Rows from block 4 of a small image classifier, named by matrix and row number. Rows with one number belong to one neuron. Each number is 128 + 24 x the weight over its row's rms, rounded and kept within 0 to 255. All counts start at 0. Numbers have three digits each.
After each neuron's rows are labels from the 100 images, of 14976, where the neuron reaches its largest size: "patch colour" is the nearest of a few named colours to the mean colour under the peak; "top examples" is what is common among them. Only what is clearly more common there than usual is listed. The data: Sentinel-2 satellite tiles (TerraMesh). In brackets: how many of the 100, against the usual share in percent.
# gate: MLP gate (model.blocks.4.mlp.gate.weight, 320x160), inputs 0-159
# fc1: MLP up (model.blocks.4.mlp.fc1.weight, 320x160), inputs 0-159
# fc2: MLP down (model.blocks.4.mlp.fc2.weight, 160x320, transposed), outputs 0-159

gate.109:128150128077172199128128128177128182128082128097128104128162128128087167162128128086128128128079128128128128166165128128095154128128128128128128128024156128128128185128128151128160128128167149128128128128128128083128128079128128128180152128128128128128128155128128128164128095093176143128158077128157128128192128128152128128167128128084128128128128128128135128158128128128128128092128128128097175128128128128128128170128128128128097128128128128145093128128096145150128128128128081
fc1.109:175128157128128128098128128128128128128128128128128148128128128128128128128172128128128157128072128128107128097128128061170128183194128128128054128128128128128128128128128128170098128128128128128177209151128128128183128128164128128128128128106145128106128160128147060128128128128128112128128128142128128128128128086128108128168093090128190128128183128128128193128128128065128154128190128107128186128155128128128128128128128128128128128128128128128128128128128128185128128070128128
fc2.109:128128128111128174152128128213163128136064128111128128128128128128075128106150192128128169128128128128068128089128128096166128155128094151128128103046140128128128128128170176102078085128218128128128128128128128104128128128170128128128128128128119128096128128128128128128155154128128128162186128135103128128128128128128128128128181128128105128107128140128128128160128166146176128128128088128128128128128144128128173128128128090106102128083128150122128128128128128128128097102160092
patch colour: white (95 vs 3.7)
top examples: snow or ice (95 vs 20.6); main land cover: snow or ice (84 vs 14.6)

gate.70:128167128128128150107128128128128064128128128128186062193128128065128128128128128128099098159128160205128128128128128174128128128128128128183128128105163128128128128085128128097128128128128128128128128095128128128128128128151056128081128128094128179128128128128174128128128128083128128159128128128128128158128060102128128128128128128128128152073107087128096128183060128128128128128128128128176128128128128128128145128128087095128167161086128128106128128128128128128128128128170128
fc1.70:128091128160128184128128128128128128128128128169128128076128109128065128128128128128197128128066128128128128128074128161166066128172128170128128176128128128068128128128178181128128128128171156128128128157083175128128128128160128128128128187128128113128128128128128083128128128169148128128128128151104128128128128128128128100128128128128128128128128128128224128104204128093169128128128128149128128128128103128146128128128179128102089128128128128128128093128128104128128128128128128
fc2.70:128128128128128128128128134128128115128128128172128128137128128128128128176141190128181073082128128128109128161128128179065128128128128128128128128147128128128128115128077164128085095128158025128109128128128128085128159154128121093128128156128128113128128128108128149128171156128128128128075094128128085128128128128128128203128147142128194128128122128128179128173118128098128093115128128089107145128128128128128128128128128128128083128161128128128128128128092208128128080145128114
patch colour: red (39 vs 0.3)
top examples: main land cover: rangeland (58 vs 20.4)

gate.172:128128128128128128128128128128090128128128128128073086128128089157157128128128079128128128128155074128181128128111099168128128153087128128128149128128103128175128128128182072128194128192109153128072090128108128128128128128090128128128128091128128099128155164128128183128080160128128128128128128128128128128128128128167167128157128128128128128128128128128128087128128128128128128128073128184169088165128128189128128128128168128086174128128128151128128128128128128073096128163128167
fc1.172:128128128128128162165128105165128102103128059128128107128128128093128160157159179090128128128128150128128128128149164128128128128223128158128083128103128128095091128128128154102128128128153128173198108128128167095104128128161088128128092108128156128072108128160128128165128102128128128161128128128128095128151185128128128103128128128128128128110128159096128128128128154128165128128128095105128128101128128061128155128104128128182083155154102128128095128100148163128128128083128128
fc2.172:128128128128109128149128128128128138128139212118060151128128128128128128035140056174128190128128128128150128128106139088142128128128103128114128128128128128128128136149158128128173128128128168128104148114128128207128128128091128182128183183150128128168128120128128128128066171128128128111128128128112094137128128128156128099103128120128156128128128148128159128081128154128128068128128113164128128128128134146128070128128128128146063117116128128155128128151128105128119128116128128
patch colour: grey (77 vs 27.5)
top examples: trees (95 vs 58.6); main land cover: trees (62 vs 19.6)

gate.200:164104128128119128128128128128115128128112128110128128128128169128094128128192128128128112128088128128128128128128128052128128155198106128108069128104128128128108128128128209128105111070128114128177128128128128128150128128128084128128128128128164128128128128063128128167128128128145128128100128128116128183152157128128102088150128083128128128128166128146128190137098128082128128128156107128128184155146156084103162128128128128128128128118128128100128128111112128194147128128151054
fc1.200:152081128128128163128128128154128128128100087128075128097141093173082128172128149093175128128108085128156109128128158128128085154128160093128128128082128128163128188128128128128178128128128128128094128170088128128128090105128093093164128128128128128128128193177101117177128101128153141128097128128128128128149146156128142158128128128128146128128128128128168128128128128128074128076096128128128128172156128128128128152128169167128128128170128128128150061128128165128087128164128128
fc2.200:128128128128128128151128096185128128128062128097197128128102128128101128068150197128105159128128128128097128072085128103164154128128091171122128102096154128128128128128128186107088112117213128128110128128128128095128128147160169128152158153128106139094128112128128116128139128128128133128195128128111143162128128128128128151128135101128119119128128164162113128116128144128191128128128101128128128128128142128128146128128083071128128128101135136128128128188128108153128115101156097
patch colour: pink (52 vs 8.8)
top examples: snow or ice (73 vs 20.6); main land cover: snow or ice (51 vs 14.6)

gate.23:076128128128128076128128128128175128128128128128128128179198128128128128128128128128128128128128070058128186128128179128076128128128128128128128128128128128128128128128128128128128128128182184128128128128174128128128128128128128128128177128128128128128128128128197128128128128128182128128128128128128128128128128128218128128128128128128128060128072128128128128128128128128128128128128128128128128128181128128197128128067128128128128128128128175128128072128128128128169194069128128
fc1.23:128128128128128128128128128128128053128128128128128128128128054128128128128128128128128128128128128204128128128128128128128128128128128128128128128128050128128128128128128128128128128128128128128128128068128128128128128128128015128128128128128128128128128128128128201128128128128128128203128128128128128128128128048128193045212128128128128128128128128128128128128203128128128128128128128128128128128128128128128128056128128128128128128128128128047128128128128128128128128128128128
fc2.23:128128128023128087128128128128128128128128128128128071128128128128128128128128128128128128128128128128128185128128128128128128128128128128015090128128128128128128128128128128128128128128128128128128128128128128128128128128128128128128255128128128128128128128128128128128128128128128128128128128128128128128128128181224128128128128128128128128128128128128128128128128128128128128128128128128128128128128128128128128128128128227128128128128128128182128128128128128128128128128128128
patch colour: orange (45 vs 3.4); pink (39 vs 8.8)
top examples: bare ground (76 vs 24.3); main land cover: bare ground (52 vs 5.1)

gate.12:160128154084128157128128128128128128128128128128128128128128172113128175162128128083128128077065128144128128128128128044128128128172128128055114128128128128072128128128128195128128128047128128128180176128128128128128128128128128128128128164128161128128128159128128128128128128128128128078128128128128128128128163100128128128128128091089128167114128128177128128128084128128128128128182128128128182144128152073164128128128128128128084128128128128128128147128128128128128128128128030
fc1.12:128128192175083128128128128128165128128128128128128128167074128128128098050128106128128128128205128190128174128128128128128128128128128128128128128214128176128128128128128128128128128128128128128128128128160128128128168170128128128128128128175206128128128128128128128128128128128128128128128128128128097172076128128128128059128128128169128128128128128128128096128128128128128128183128163172176128128128079128128128097165128057094128128128128128128128128128128128128128068128128128
fc2.12:128128128128128128128128128050097128128203085128128128128181128128130128182128071128119090128128128164175128166191128128084128128140128128128128128128128128154128128154128128149155172128033128128149128128128128128128128128128069128128128079128168128128128144128128152128083071128128128128066128128128128084128128128128128128128128128128128128128128128128099128128128095128061178128128193128128128128140093111128128128128128128150128128128128090128128128082128101128128184142128128
patch colour: black (43 vs 16.3)
top examples: water (69 vs 40.5); flooded vegetation (33 vs 10.2)

gate.187:151098128090128128128114110142128097128084128109173087174145128075128128184153166084106128155128163128128081148170146096104128128113128128103082128070157128128128128128109128091128115147128088128152128097128128100151128128179068128128072111092128157128128128092128128128147128097128128128128128119128149128145128128128128128158128083146128128128128128128110150173073158128107147128128128128164149128128178128109165128110100103151150178101128128128128146106128144175152128128190100
fc1.187:142092151147128148150128102128116174147107128103108182088128128128092128148182128128141128128092112097128128096099128128157128128179128179098083120128128136092091128115128162128143128128149157142142158128105159151073104147110128155166144128128128128157128128128128078171128142128151161108128140128128113128128153128177128104128100107118190090178128128099164128100181128083128093149115083138128128128137156094128115157128152128128097112128112128128088128128161128128083098074128128
fc2.187:128128106111128137095128128146128094128128065155194119128128138128128147157128221101162052128128128100109128128104128165075117128128157128128092128148128085114128131096128162128077128118167109128128128128140128052128144128128128128134124153128102128096128128128128128128214118128128123128128128128128128135128098140138128178128128128128150128161128128172187128142128128085146133128128128098109128128128107103128175128128104139128079134179128128128128116128105177127140101158128110
patch colour: red (50 vs 0.3)
top examples: main land cover: rangeland (59 vs 20.4)

gate.235:035128128128128072128128128128128128128077128128128128181128128128128128128128128128128128128128128128128128128128128128128128048128128128128202176128128128128128128128128128042220128128128128128128128045128128128128128128079199128128128128128128128128128128128128128128128128128128128128128128062182128030128128128128128181128128128128128128128128196128128128128128128128128128128128128128128128128128128128128128128128128128128128128128128200128128128128094128128128128128128128
fc1.235:128128128128068128128128176128128050128128128128215128128063128128189128128081128128128128128128128128128191128128084128079128128087128128128128128195091128176128128128071128128056128128089128128128128128128128128128128128128128089128128128128128128128128160128128128128128176128128128128128128128128128128082128128128128128128128128128128128128128128128128128128037128096128128128128128163155073128128128128074128128128128128128128168128128128128128128128128128128128128220128128
fc2.235:128128128128092128128128128128128128128128128128128128128128128128046128111128128128105128128128155128083128128128103128181128156146128128128128128042128128128128128128128128128040098128128128128199128128128128128128128128128128128128204128128128128043128128104128128128080128128128128128128128128128147182128128091128128064128128092128128148128128128128128128128128095128216128128128128003128128128128128128128128128128128128128128128128128128128128128128128173172128128128128128
patch colour: orange (43 vs 3.4); pink (31 vs 8.8)
top examples: bare ground (66 vs 24.3); main land cover: bare ground (43 vs 5.1)

gate.116:091128128128128128128108141111128128128128157128175128128128128088174128128128128166128158154141176165101128107112105174151128091104145128128182156128128128128128128068128128128083128164128098128128106090162128112128197128128170172098128086128128128147128096128128173053128128128101099168128128110128086095096099128128128128128128147170066109128128128128128128128128172128153134156128128128106086128081099183128111103128093128128128128113128128128128128164128128128171180118128144
fc1.116:170128150128128128128157085128128128128109128105154128086128156128128128128154128128073156128128128118128099093128105072166152162128083160128128106115148128144112128128128128128128128089128128069107173106128128128170128160179128128109128128099128173128128094056147128128128156128128128128172175156106128128164128128157128128149128074128128094186128128128080174128128128128128128128128089128128161096068128128095128128128128102181128128100128128128128164128175092128128128068128128
fc2.116:128128128120172140171128095176159153128091135090071164128128140128094128072128128128128192128128128178146128128141128089128128128128136145051128128098128128115128169190190138104165128128177128128107082128128128128119128128167128128155136128128066128071128128128128128128119109128128128128158093133113128128128128128112128128128198128128087128104128179128128128128189172128142138128128142128128128128128175128128148128128128128128064128122128144128128128118135142128128128099152088
patch colour: grey (83 vs 27.5)
top examples: snow or ice (95 vs 20.6); main land cover: snow or ice (87 vs 14.6)

gate.88:128128128128128154128128128128128128128128128154102128128159128112128128128128128128128128128064128192128128128128128128128128128197128128128096128128128128082093128128128197128128112037128128128162183181128128128128128128128128128176128128128128128094128128128128038128128128128156128128128087128128128128128128084128128092128128084128128170128128128128128128148128084128179128128189128128055128128128128128128128128128128162128128128128128128128128128128088166198128128128128042
fc1.88:128087075128178128128110128128088182128071094086128128128128128128128128128128162128128128128128128128128084167128152128080128128128128128128128128128128128190083254128128128128128128128173128128069128128066128128128086128128077128128128128084065128128128128128128106128128128128128128103128128128128128128185128128128128128153128128088162128128128128158128128128128104128128128128128078128128128128128128128128128163085128128150128107161128128128168128128128128128128128211128128
fc2.88:128128088128128128128128128128128128128054128128128128128128128128128128010128209128128128128128128128101128128075128128128128128128082128092128128128128128128128128128128128128128128128234128128102128109159128128128128128128128128128179211128052145128128128114128116128128195113128128128206128128128128140128128128164145128128128092128128128128128128128128128128128128128172128128128060120128128128128162128128128128146128128128128128094128128128128128128128128168128128128191128
patch colour: pink (35 vs 8.8); white (31 vs 3.7)
top examples: snow or ice (75 vs 20.6); main land cover: snow or ice (60 vs 14.6)

gate.29:158128128128128105096108128099090103162149128164128128128144167164176128165128103128128094075128092128128128177128128072128128128148128097170109102150128128128128171082062128153128128079099128128169177128153128128128168128114128092112128128114128128157128128128128128096128128154102128128128128095128128128128128128142128155128128084107128128128128095183128128128074128062074115128180128096095128106180128082100128128143128128159128128128128128128187128128128152128128172128128128
fc1.29:128128077128109128139140081128128172108101128151128174158128155128128102128128098128128128100095128128128115152128165128077157100056128128128173100128151114164112128171128128128168128128128082110101128097171128128128128141128161128182128128185114152092128101128158128056128128128156100128128128128128128094128149128128128184088148128140102112128128168128107146160128156128128128145156128100102128128128128128095128128128128153128128128094188128128161165128128163128128195153168101
fc2.29:128128157128109128128124128069128090128152178110178138128128128128143104128128128152128151147128128128128128072097128128162150128128128160128128147174128128070128128052190128139087143128128140128128145128128128128128149128114159220103170128128159107191128128121134128128128145128128128145128190128143141128128128128128116071128104128128128128180128106128128128093128128128199128128128128128106128128128074150128071128128098082128128107128128128128128128158161074128128128091128128
patch colour: black (55 vs 16.3)
top examples: flooded vegetation (38 vs 10.2); main land cover: water (30 vs 11.2)

gate.206:156128092128128173128078090171094128128082104128128128128175128128086128128128128055128085128128128128128128128128146128067128128097128105128189099082160128128128128128128172128128128128128128097090128128128091088128128128128128128128128128128071173128128128128164105114174128128185128128156128102128128128165149128128128189128099128098128128161128128128177128128098128089128128128151128085073128128101128128128128128110128128128031128128173128128128128128128128167128128112128128
fc1.206:173128128147128169128128128128128128128128128128060140128128128155128093151128128128128128128102083118128128154128128091098096128086105128144128128086128128128128155175128128128160101128128128128128128128128171128128074128128128067183128128175128128092128128128128128178128128128158128128099108128128115128128152128128086168128128128128128128095156160194154128149088128128058113081157128128128186174128165102128128109128173155128128128128128128092128128085083155128118128198128084
fc2.206:128128128128164128128128128135128073128152128128207128128090132128128128083098193167120128193128128128128128069128143128128128114128128128091176128172128128063128128040128146128068151128128174128128128149128128093128128116128144128089158115093194143187128128128128128128154103128128128177128189128140145128128128128103128128125155128106113128149128128128128116088128128128166128128128128164128128128128092128117128128128078091128170128128128128128128133143169128128128128128128158
patch colour: pink (58 vs 8.8); white (33 vs 3.7)
top examples: snow or ice (83 vs 20.6); main land cover: snow or ice (69 vs 14.6)

gate.59:128161139128102128128110128105148158128106195128128196158128179098128128128193090169128149128128128147105128128128128128157156128128071146128128106128128128128128128128128164128114128069142128113128128089180128128128173128145183128128146128128128128102128090051135128128128128128143128128156128128128128148128128128128128128128128065144128087128128128128128179128128128112144128179163128128087171086128128128096128128108092128128128128069128114128128191128146090175165128092128128
fc1.59:168141128100128128079099128113101128163103128128100128128168128184153128128128128103128128105128079128128128168128128108096145179051116074128205099128128128165128128179128112152145149128113128083128128139128128128166128128128128128166151128128083103128176148093128128108128128128151128100128128101154158128173128128128141213128103111060128128128128104128128128128128069101128167128128140128086128128128128128128086142115128128128128128128156156150128137104128128175128128128128128
fc2.59:128128128147085128128128128128124107126096128104128128128089128128128128128159152128128110128128128128128128113063146107165128128128069128128128128156128128128128128062128150128128128128128175128128167128128128176128105111105128128128128184128160138219100128135128103128175185128128128128128212128128128175128128128135128092128107075128209128168128128128128128070128128111128053128128068167151128128128128114128128128128128113150162128128121128128128128128152128155128128128167128
patch colour: black (40 vs 16.3)
top examples: water (96 vs 40.5); main land cover: water (66 vs 11.2); bare ground (50 vs 24.3); flooded vegetation (38 vs 10.2)

gate.202:128185128128128128128128128174128128128092128128168162150166147128128128173128128128128128128128128155128128128128128128075165128074128128193207128086166128175128187103128128128128128156128128128027128128128128128160128128128158128128128128128068166128128128067128128128166128128128100128128108078128162128128114128128128202128128128102128128128128128128128128128128128128128128128156128105073128128128128182128128128128128165128061128128128128154128128128128128152128166152128128
fc1.202:203128128161128128128128128128128128128128128166128128107096178166128128128128128128128128128128128128095128128128128128191128167128079102128100128128128128128128128178128128128128128128128128128161160089128128152128128128170080128105096151128153188105128091076128075128128128128128128128156128156128128128128128128159128128128128128128128128155128128152128204128128128128128128128128078128180128128073176128055128061169128128189161128060128107128169128128128128128113128128128128
fc2.202:128128128055151128128128128171128101128109128099128112128128128128128084167150169076128187157128128128096128100128128086128128169128128128090128128039128128081142128078188128128128128128128178128128128128128128092139128128153086128128128158128088128162155158128128128128165176128128128123128081148128128128128128128196128128161128128128161128066128089128148140128128128077128114128128079174128128128128192159128128128114128085128128128128128128128128128128128128168128128128128128
patch colour: white (86 vs 3.7)
top examples: snow or ice (88 vs 20.6); main land cover: snow or ice (87 vs 14.6)

gate.276:128168128128128128128099087128139172128128128139156163128155182128128128104128128128128095105077145128128128128128128128082162128128091128128164099128128128150083128128108177128128128080128119128128128128159095128128128139128165105175146128128128128090128128056128076108128104128199128128128128128128128128128128110128128163103128128128128109128128152162128169173128128128128128128167128079096185128105128103099128128098149128128079128080159108128128177128128128180128172128128052
fc1.276:168128128128100111089128128098128128150128128173088128128128161195128128128128128105128128101151069128142128170128128088088128156104128063128128128128128128160128128186090111128128128128089128117128157128128138128166128138113128128174110117169102128097175168128128128116114128159128147079128128128128153128149103109128107178143128083079128158128128128157110147128128083083065128100128128128128150128179128128128116128162165160128128128108142128128154144097074128172128166128156128
fc2.276:128128128162113128128128128098128064128153128128167128128107128128135128091128147145128124128128128128128128082080148128179113112128119128128123156189128128067142128037157121128096133128103169128128128128128128141119128119111153174103160144128172128207128123128128128128175151128128128159128219128128128141128128128118133061128120128128178128177128109128150128054128128128170095128128128172128128128128097136128128128128088095128143128128128128128128124142165128128128128128128147
patch colour: black (90 vs 16.3)
top examples: water (94 vs 40.5); main land cover: water (63 vs 11.2); flooded vegetation (38 vs 10.2)

gate.192:128128171128088128128128170128167128128128128128128128128128128128128128128128128128128196128128128128128128128180099128128128128128102128128128128128087128128166128180128128128128063128128156128159128128194128128128128128128128128128099128193128128128128128158087128180089128128128128128128109128128085128067128128128128128128128128128072165032128128128128128128128128128128128128128164168128128177174128128128128153185128128046128128128051128078128128128128128128172128128128152
fc1.192:143128094161128128128128128128128128128128128128128128128128088199128128128128128128128128128128087128128128128128128218083087128128168128128195128128128128128128187128128075128128128177128128128068128128128128128128128128088128128128128128128057128128128128128128128128128128185128075128128128128128128128128128128177128209128128186128128128192190128128128128128128128128128128128103128102128077128080128128128128102128128167168128128181128128128128128128128202128128128128128128
fc2.192:128128128128128128128128128173128128128128128071181128128128128128128128192128128030128128128128128128128128128128128128042128128128128128128106128128128128128128128068128128128128128128128128128116128128128128128128128180128128173128128133128128128168128128128128128128167128128128128128128128128128128128128128128216128128128128128128128128181128128128128128128150128128128128128128085059128128128128128128128075128128211206128128089128128128128128128021128192140128128128128112
patch colour: black (45 vs 16.3)
top examples: trees (91 vs 58.6); main land cover: trees (41 vs 19.6); flooded vegetation (33 vs 10.2)

gate.203:128128128128128128128128163128128128128128128128128186128128128092128128128128128128090128128128128128128128128128128097128128128218128176077081094128179128015128128073071164128128128128128128128128128070128128128128128128128128128128162128128128128128128128128188128128128128128128128164128128128128128128128157128155128128128128128172189077128128090128128128128185128102128099186128128075128128128128128128084128128128128128128128128128128179196128128128187128128128128128128128
fc1.203:181128128128128128128128128128128185128128128128052128128128128212128128128182128083128128128071078128128128128128128128128128128128128128128172128128128071128128084191153128128181128128128128128128128150128128128128066128128128128222128179172128097128128128100128128128128128128128128128062128128128128169128128128162128128128095128128158128128128157082128128128128128128128128128128107128128128128128128128163128128192210128128128128128128128085128128128128128162094128128128128
fc2.203:128128128185077128128128128128128128128128128128128128128063128128128128128128128185128128128128128128128128128128128114154128128128098128128128128166128128181128128146128128128157128128105128128128128128110128197128128011128128036128069128128188128128128128128128128139119128128128111128128146128128128208128133128034128128128128103128128128128128145192128128128063128128128128128128128128128128118128128128128191128128092128128128128128137128128128128140128128128128128207128128
patch colour: brown (64 vs 38.7)
top examples: crops (77 vs 38.9); built area (68 vs 37.5); main land cover: crops (60 vs 20.2)

gate.222:156138092128152183128128101155093171128080092128128106128128116139077128128150158095128102097076111128128098159128147128104128152128128128128135107082128094128097170174128170102128128141166149128091109128088128128112095071128128081183128168154101139108128128128128094181128101128181128081128128128128164170166164128128141128128106128086128128128128154182148155128102104128128128128128106128115176149128147104147128153128146161128120128128128107128128128100128164153128138128128106
fc1.222:098128128128128128128128128116128140128128128128112128128128083159148128097090128139160128108128128096151128152128128162084128094018150128128203128154128109159145128155144095128147141155147128128082088144128088128089128148128152128128128128165078128128128128143128166128118128128145128116128104128128128128128116166128157190128128167118091128146128153128160097128128128128128128128128150128105105128081106128168120128117128128109083115150167128150128102110128161090112185214116139
fc2.222:128128128128128080115128128048128128128188141128137128128137128128177126128095074172128097128128128128163118128107128163128128111128152128128128175225128165113128128100128089146128157128057139128136128128128128128119137147084144175095128096128174128171118102128128148128114112128128128128080172128144103085122128128120128113128099149121116128184128101079128128099128107138136137128128169128146128128128074128128090128128104142128155116155128108128128128159149109098128156128090159
patch colour: white (94 vs 3.7)
top examples: snow or ice (95 vs 20.6); main land cover: snow or ice (78 vs 14.6)

gate.126:095128099099128128105128128128128128176128128128128128164128128128128128185128128128128128128128128153128128128128128128039128128074162128128210128105128128146128128077128097128128128173128128128073128128128128100128178128128128128128128128128074128128128128157128186128171128128128128128101074067112128128128070156128128128162128173128071128128128128083179128163103155128128128149128128128128090128128081128128128128101128160128082128128128128128128066128128128128128128181128099
fc1.126:128178105080128128128083077128094128128128128128172128128157128128128128128128159128128128128128128158128128167128128128128184128066128128128195078128190128173128185128128128128103128128128128128050128128128066099128128128148128128128128112128103168128128128076128128100153128128128128128128128128128128128176128128128128162128128097096128128187060128128128128128128128128128128128128128128065128085076128128128128128058128128128128128096128128170128128128128156169128128128128091
fc2.126:128137128196128093128128128063128128128151128128128128128128128128160128128099063212128091128128128128154128128128128128128128083128147128128154128214128128152114128153077101128155128128088128128141128128128128162122128128086160128128128084128189128128128128128128165128083076128128128128128191128128128110128128142055128128096128128128082119141128144128107111128128128192128128110128178104128128128128078116128128128128128157128165128150107128128128128173128128078107128128128150
patch colour: pink (26 vs 8.8)
top examples: main land cover: rangeland (45 vs 20.4); clouds (38 vs 15.5)

gate.277:176128166128128166128128128128128128128128128128128128128163128128095128128162128090128128128086128177128115128128128128128128128206128185091083128128128128094096128128128186128128128053128128128161128128128111128175128128128128128164128128128137128102128128128128128128128128128128128092099128128128128128128128088171128128128128128128128128128128128128161175128128082050128128128128128128063164174128128102128136128151165128128128128128085097087045128105128147179156128128128056
fc1.277:128128128128128101128128149072162128128155178128128128128128128128182099056092077197128128128151128172128128128093128152128128079128128128128158128210128128101128128128128128128083128128128089128165128089191080128128128158081128150128153128164128128128128128128128128085090128128128128168128128128128128162128128128084128128128128128128088128128128128128102128128128128128128128128180156128128088128128046128128128093128128097128128096128128144128128204151128110105128128128128128
fc2.277:128128128105128128110128128065128128128180128115062128128168125128167128208115034115128115128128128148163128172128128160096128128128128128128128162159128128117128128127128056128199160128039128128131128128128128166128128128099128181115102097128145107128128128128128128128128115128123128078128110128128109093128128128128097102150128152128128128101128106075144128133128110128086128128128157128128128128128128147128066128128128177144128115128128092128128128128128128101128142128089166
patch colour: white (70 vs 3.7); pink (30 vs 8.8)
top examples: snow or ice (100 vs 20.6); main land cover: snow or ice (92 vs 14.6)

gate.55:157128180081153128128099153105128154180128128128100098128166079141128128128128128128128128128128101128128128128128095166128128167128128128128128128128101128128143128128172128148147128128105128128107107159095128128128128128106093128110152128128108061128128179178128187190087101128128171128094128128156151128128087153170128128160091182128128159128148113074159085128128086128128128128100148156128128128155128142188097168128151128128128128151067162128128104128128114128128128128088146
fc1.55:147165128148098110098128146091098109128128152187128128152107128173198070089128128164101114111166089152102128128128095105128154128074106093128179128158093105162156128128128080150128142128128147105089157128128128128128146118111128128128128128154128128128147112113165128097128128153096128101128169128141128155128128128128128175128128128107083128162128105177080128128128128128128104110128128128150128128103093155128107103171102128107128110128190150128160147128109081128128187128128150
fc2.55:128128119128151128106128128128128103128163033141156128128148123128143128212109169087155041128128128128151128139149149190085111105128177128128128139160115128135128128128109119128113128128109109128128106144128154078128135128128128128128073087128123128112128128128128143128202080128128128128100123144137128071128128128098129162128135162128100128165128128101142128172128128128106169128121172088116121128128128128128171128128128165128125156174128128128128114128121174096122128147104116
patch colour: brown (85 vs 38.7)
top examples: built area (72 vs 37.5); crops (69 vs 38.9); clouds (48 vs 15.5); main land cover: crops (44 vs 20.2)

gate.197:089156128128128128128128128128128078128128128128128128128128128074128128128128128128128128128091128128128128128128128128045128128083128128128158128128128128128128128098128079128128128214128128128060128100128128128128128128128152128128128128128128128128128093128128190128128128128128128128077076078128128058128071128128128164164128202128077128128128128128128128128093128155070128177128128128128128128128128182128128128128128202099128183128128128128128060128128128128128128128128128
fc1.197:199128128177128128128186128128128128128128128178060128098178128128128128128128128128128128128128059128128079128128128059154073128128128128128128128128128128128128057196128128128128128043128128128128128128128128128128078128181128128128128160128128086128128128128128128128128128128128128128128128128128128128128128128128128128173169128128128128128128144128128128128181128128128128128095128128128128171128128128128128080186128128128128172128128101128113128084128128128095128045128086
fc2.197:128128128128128128128142128157128128128128128128087128108128128152127128128171175128193159128128128128128128128128128089068128128114128128062128128115128128117139128128175128128128128128128177117106128128128128068143128175133128128128128141128024128128128128128128088123216159128128128128128071128128082128128128128197128128128128128128201128130128128128175128128128128128105112128128114128128128128128225153128148128128156128128060128128128128128128128086128128139128128128128128
patch colour: black (82 vs 16.3)
top examples: clouds (66 vs 15.5)

gate.279:128128058128128128097128128143085091128100128128167128128191128128128128193162128128128128096128128155128128128128128128013128128087128128128172128087128128183128159128100128128128128128128100128083128128128128106128128128158128128157085087128128128128128128128128128128180144107128096128128089058128128128128128128128128212155128128128128128128105128128128128160128128128103156128128128093073128128128128128128155128099128128169128156128128128128128128128128176128128180128158084
fc1.279:128128128183128128128128091102090128128128128160096128128128164150128128128171128128128095089128073128128156112128128128128128166128128112128076128145128128176099128177128128154128128128128128128151157169074128145128057128108128128179128167128148128128128128128128087128128160128128128128099128128128110162128128128128128128094088128090128128128128167208128173128096086128062128128169128128128180170128174106097128128128184128169144128128128128128194128128128154128128128128128128
fc2.279:139128128128128128128128155159128076128128102128210128128128128128128128128128206099196142170128128128121128077128128128126128128123128128128122128128128128049128128037153168112058088128152128128128128128128128080128135128152128167105092152128128128128128128128128128128203183128128128163128128128128061128128128128128128128128154128128128149128128102128204146128128163128128075128128094128128128128113128155103155128128128128128128172128128128128128128128128128146128128128128098
patch colour: pink (26 vs 8.8)
top examples: main land cover: rangeland (52 vs 20.4)

gate.287:128128128128147176128128128159128128128078128128128113128119128128060128128128173089128139149080128162073093128128128128128128128128128128096102128102128101128128128128128218093114128128171128090128128128105128128128106128173128128128128183128128176100105128128161040128181128128172128128128128151118128128128152128128128128128128128138165154128128151180128160128128128128128128104128107128151204159106128128128147128128128128128128128088180088128128128128128128175128128141158063
fc1.287:085128128128128128155128128128169128128128148092128118128084109088128154096097128128128190205148181096128128069128128128128128093128128177128128155128128128084154078095177128128128128148128139128128105128128179128105128128128152159088128128108128128152128128128128128128147128128128128174164128128128104143095128128128153064108128128165128128128084144128128128128156169169196128128096128185128128128128128154128128128128128074128128128128128128128128128128169128092128053128128157
fc2.287:131128128128092128107128128094091157128140100167115128128161128151128128128128102128128047053128116128148128203128140154076128128130137115151128128151128128128128082146027145138146128116084095128137173107136128148128124144112128128160128128157152128102128135128128128128109129128128128088083143128128128128128128128151128166128090128128154128179128128128128128128128102096072128128128140073117128128128128080128118144128178204128107128128128118128128128092128186128106139128128128
patch colour: pink (49 vs 8.8)
top examples: main land cover: crops (42 vs 20.2)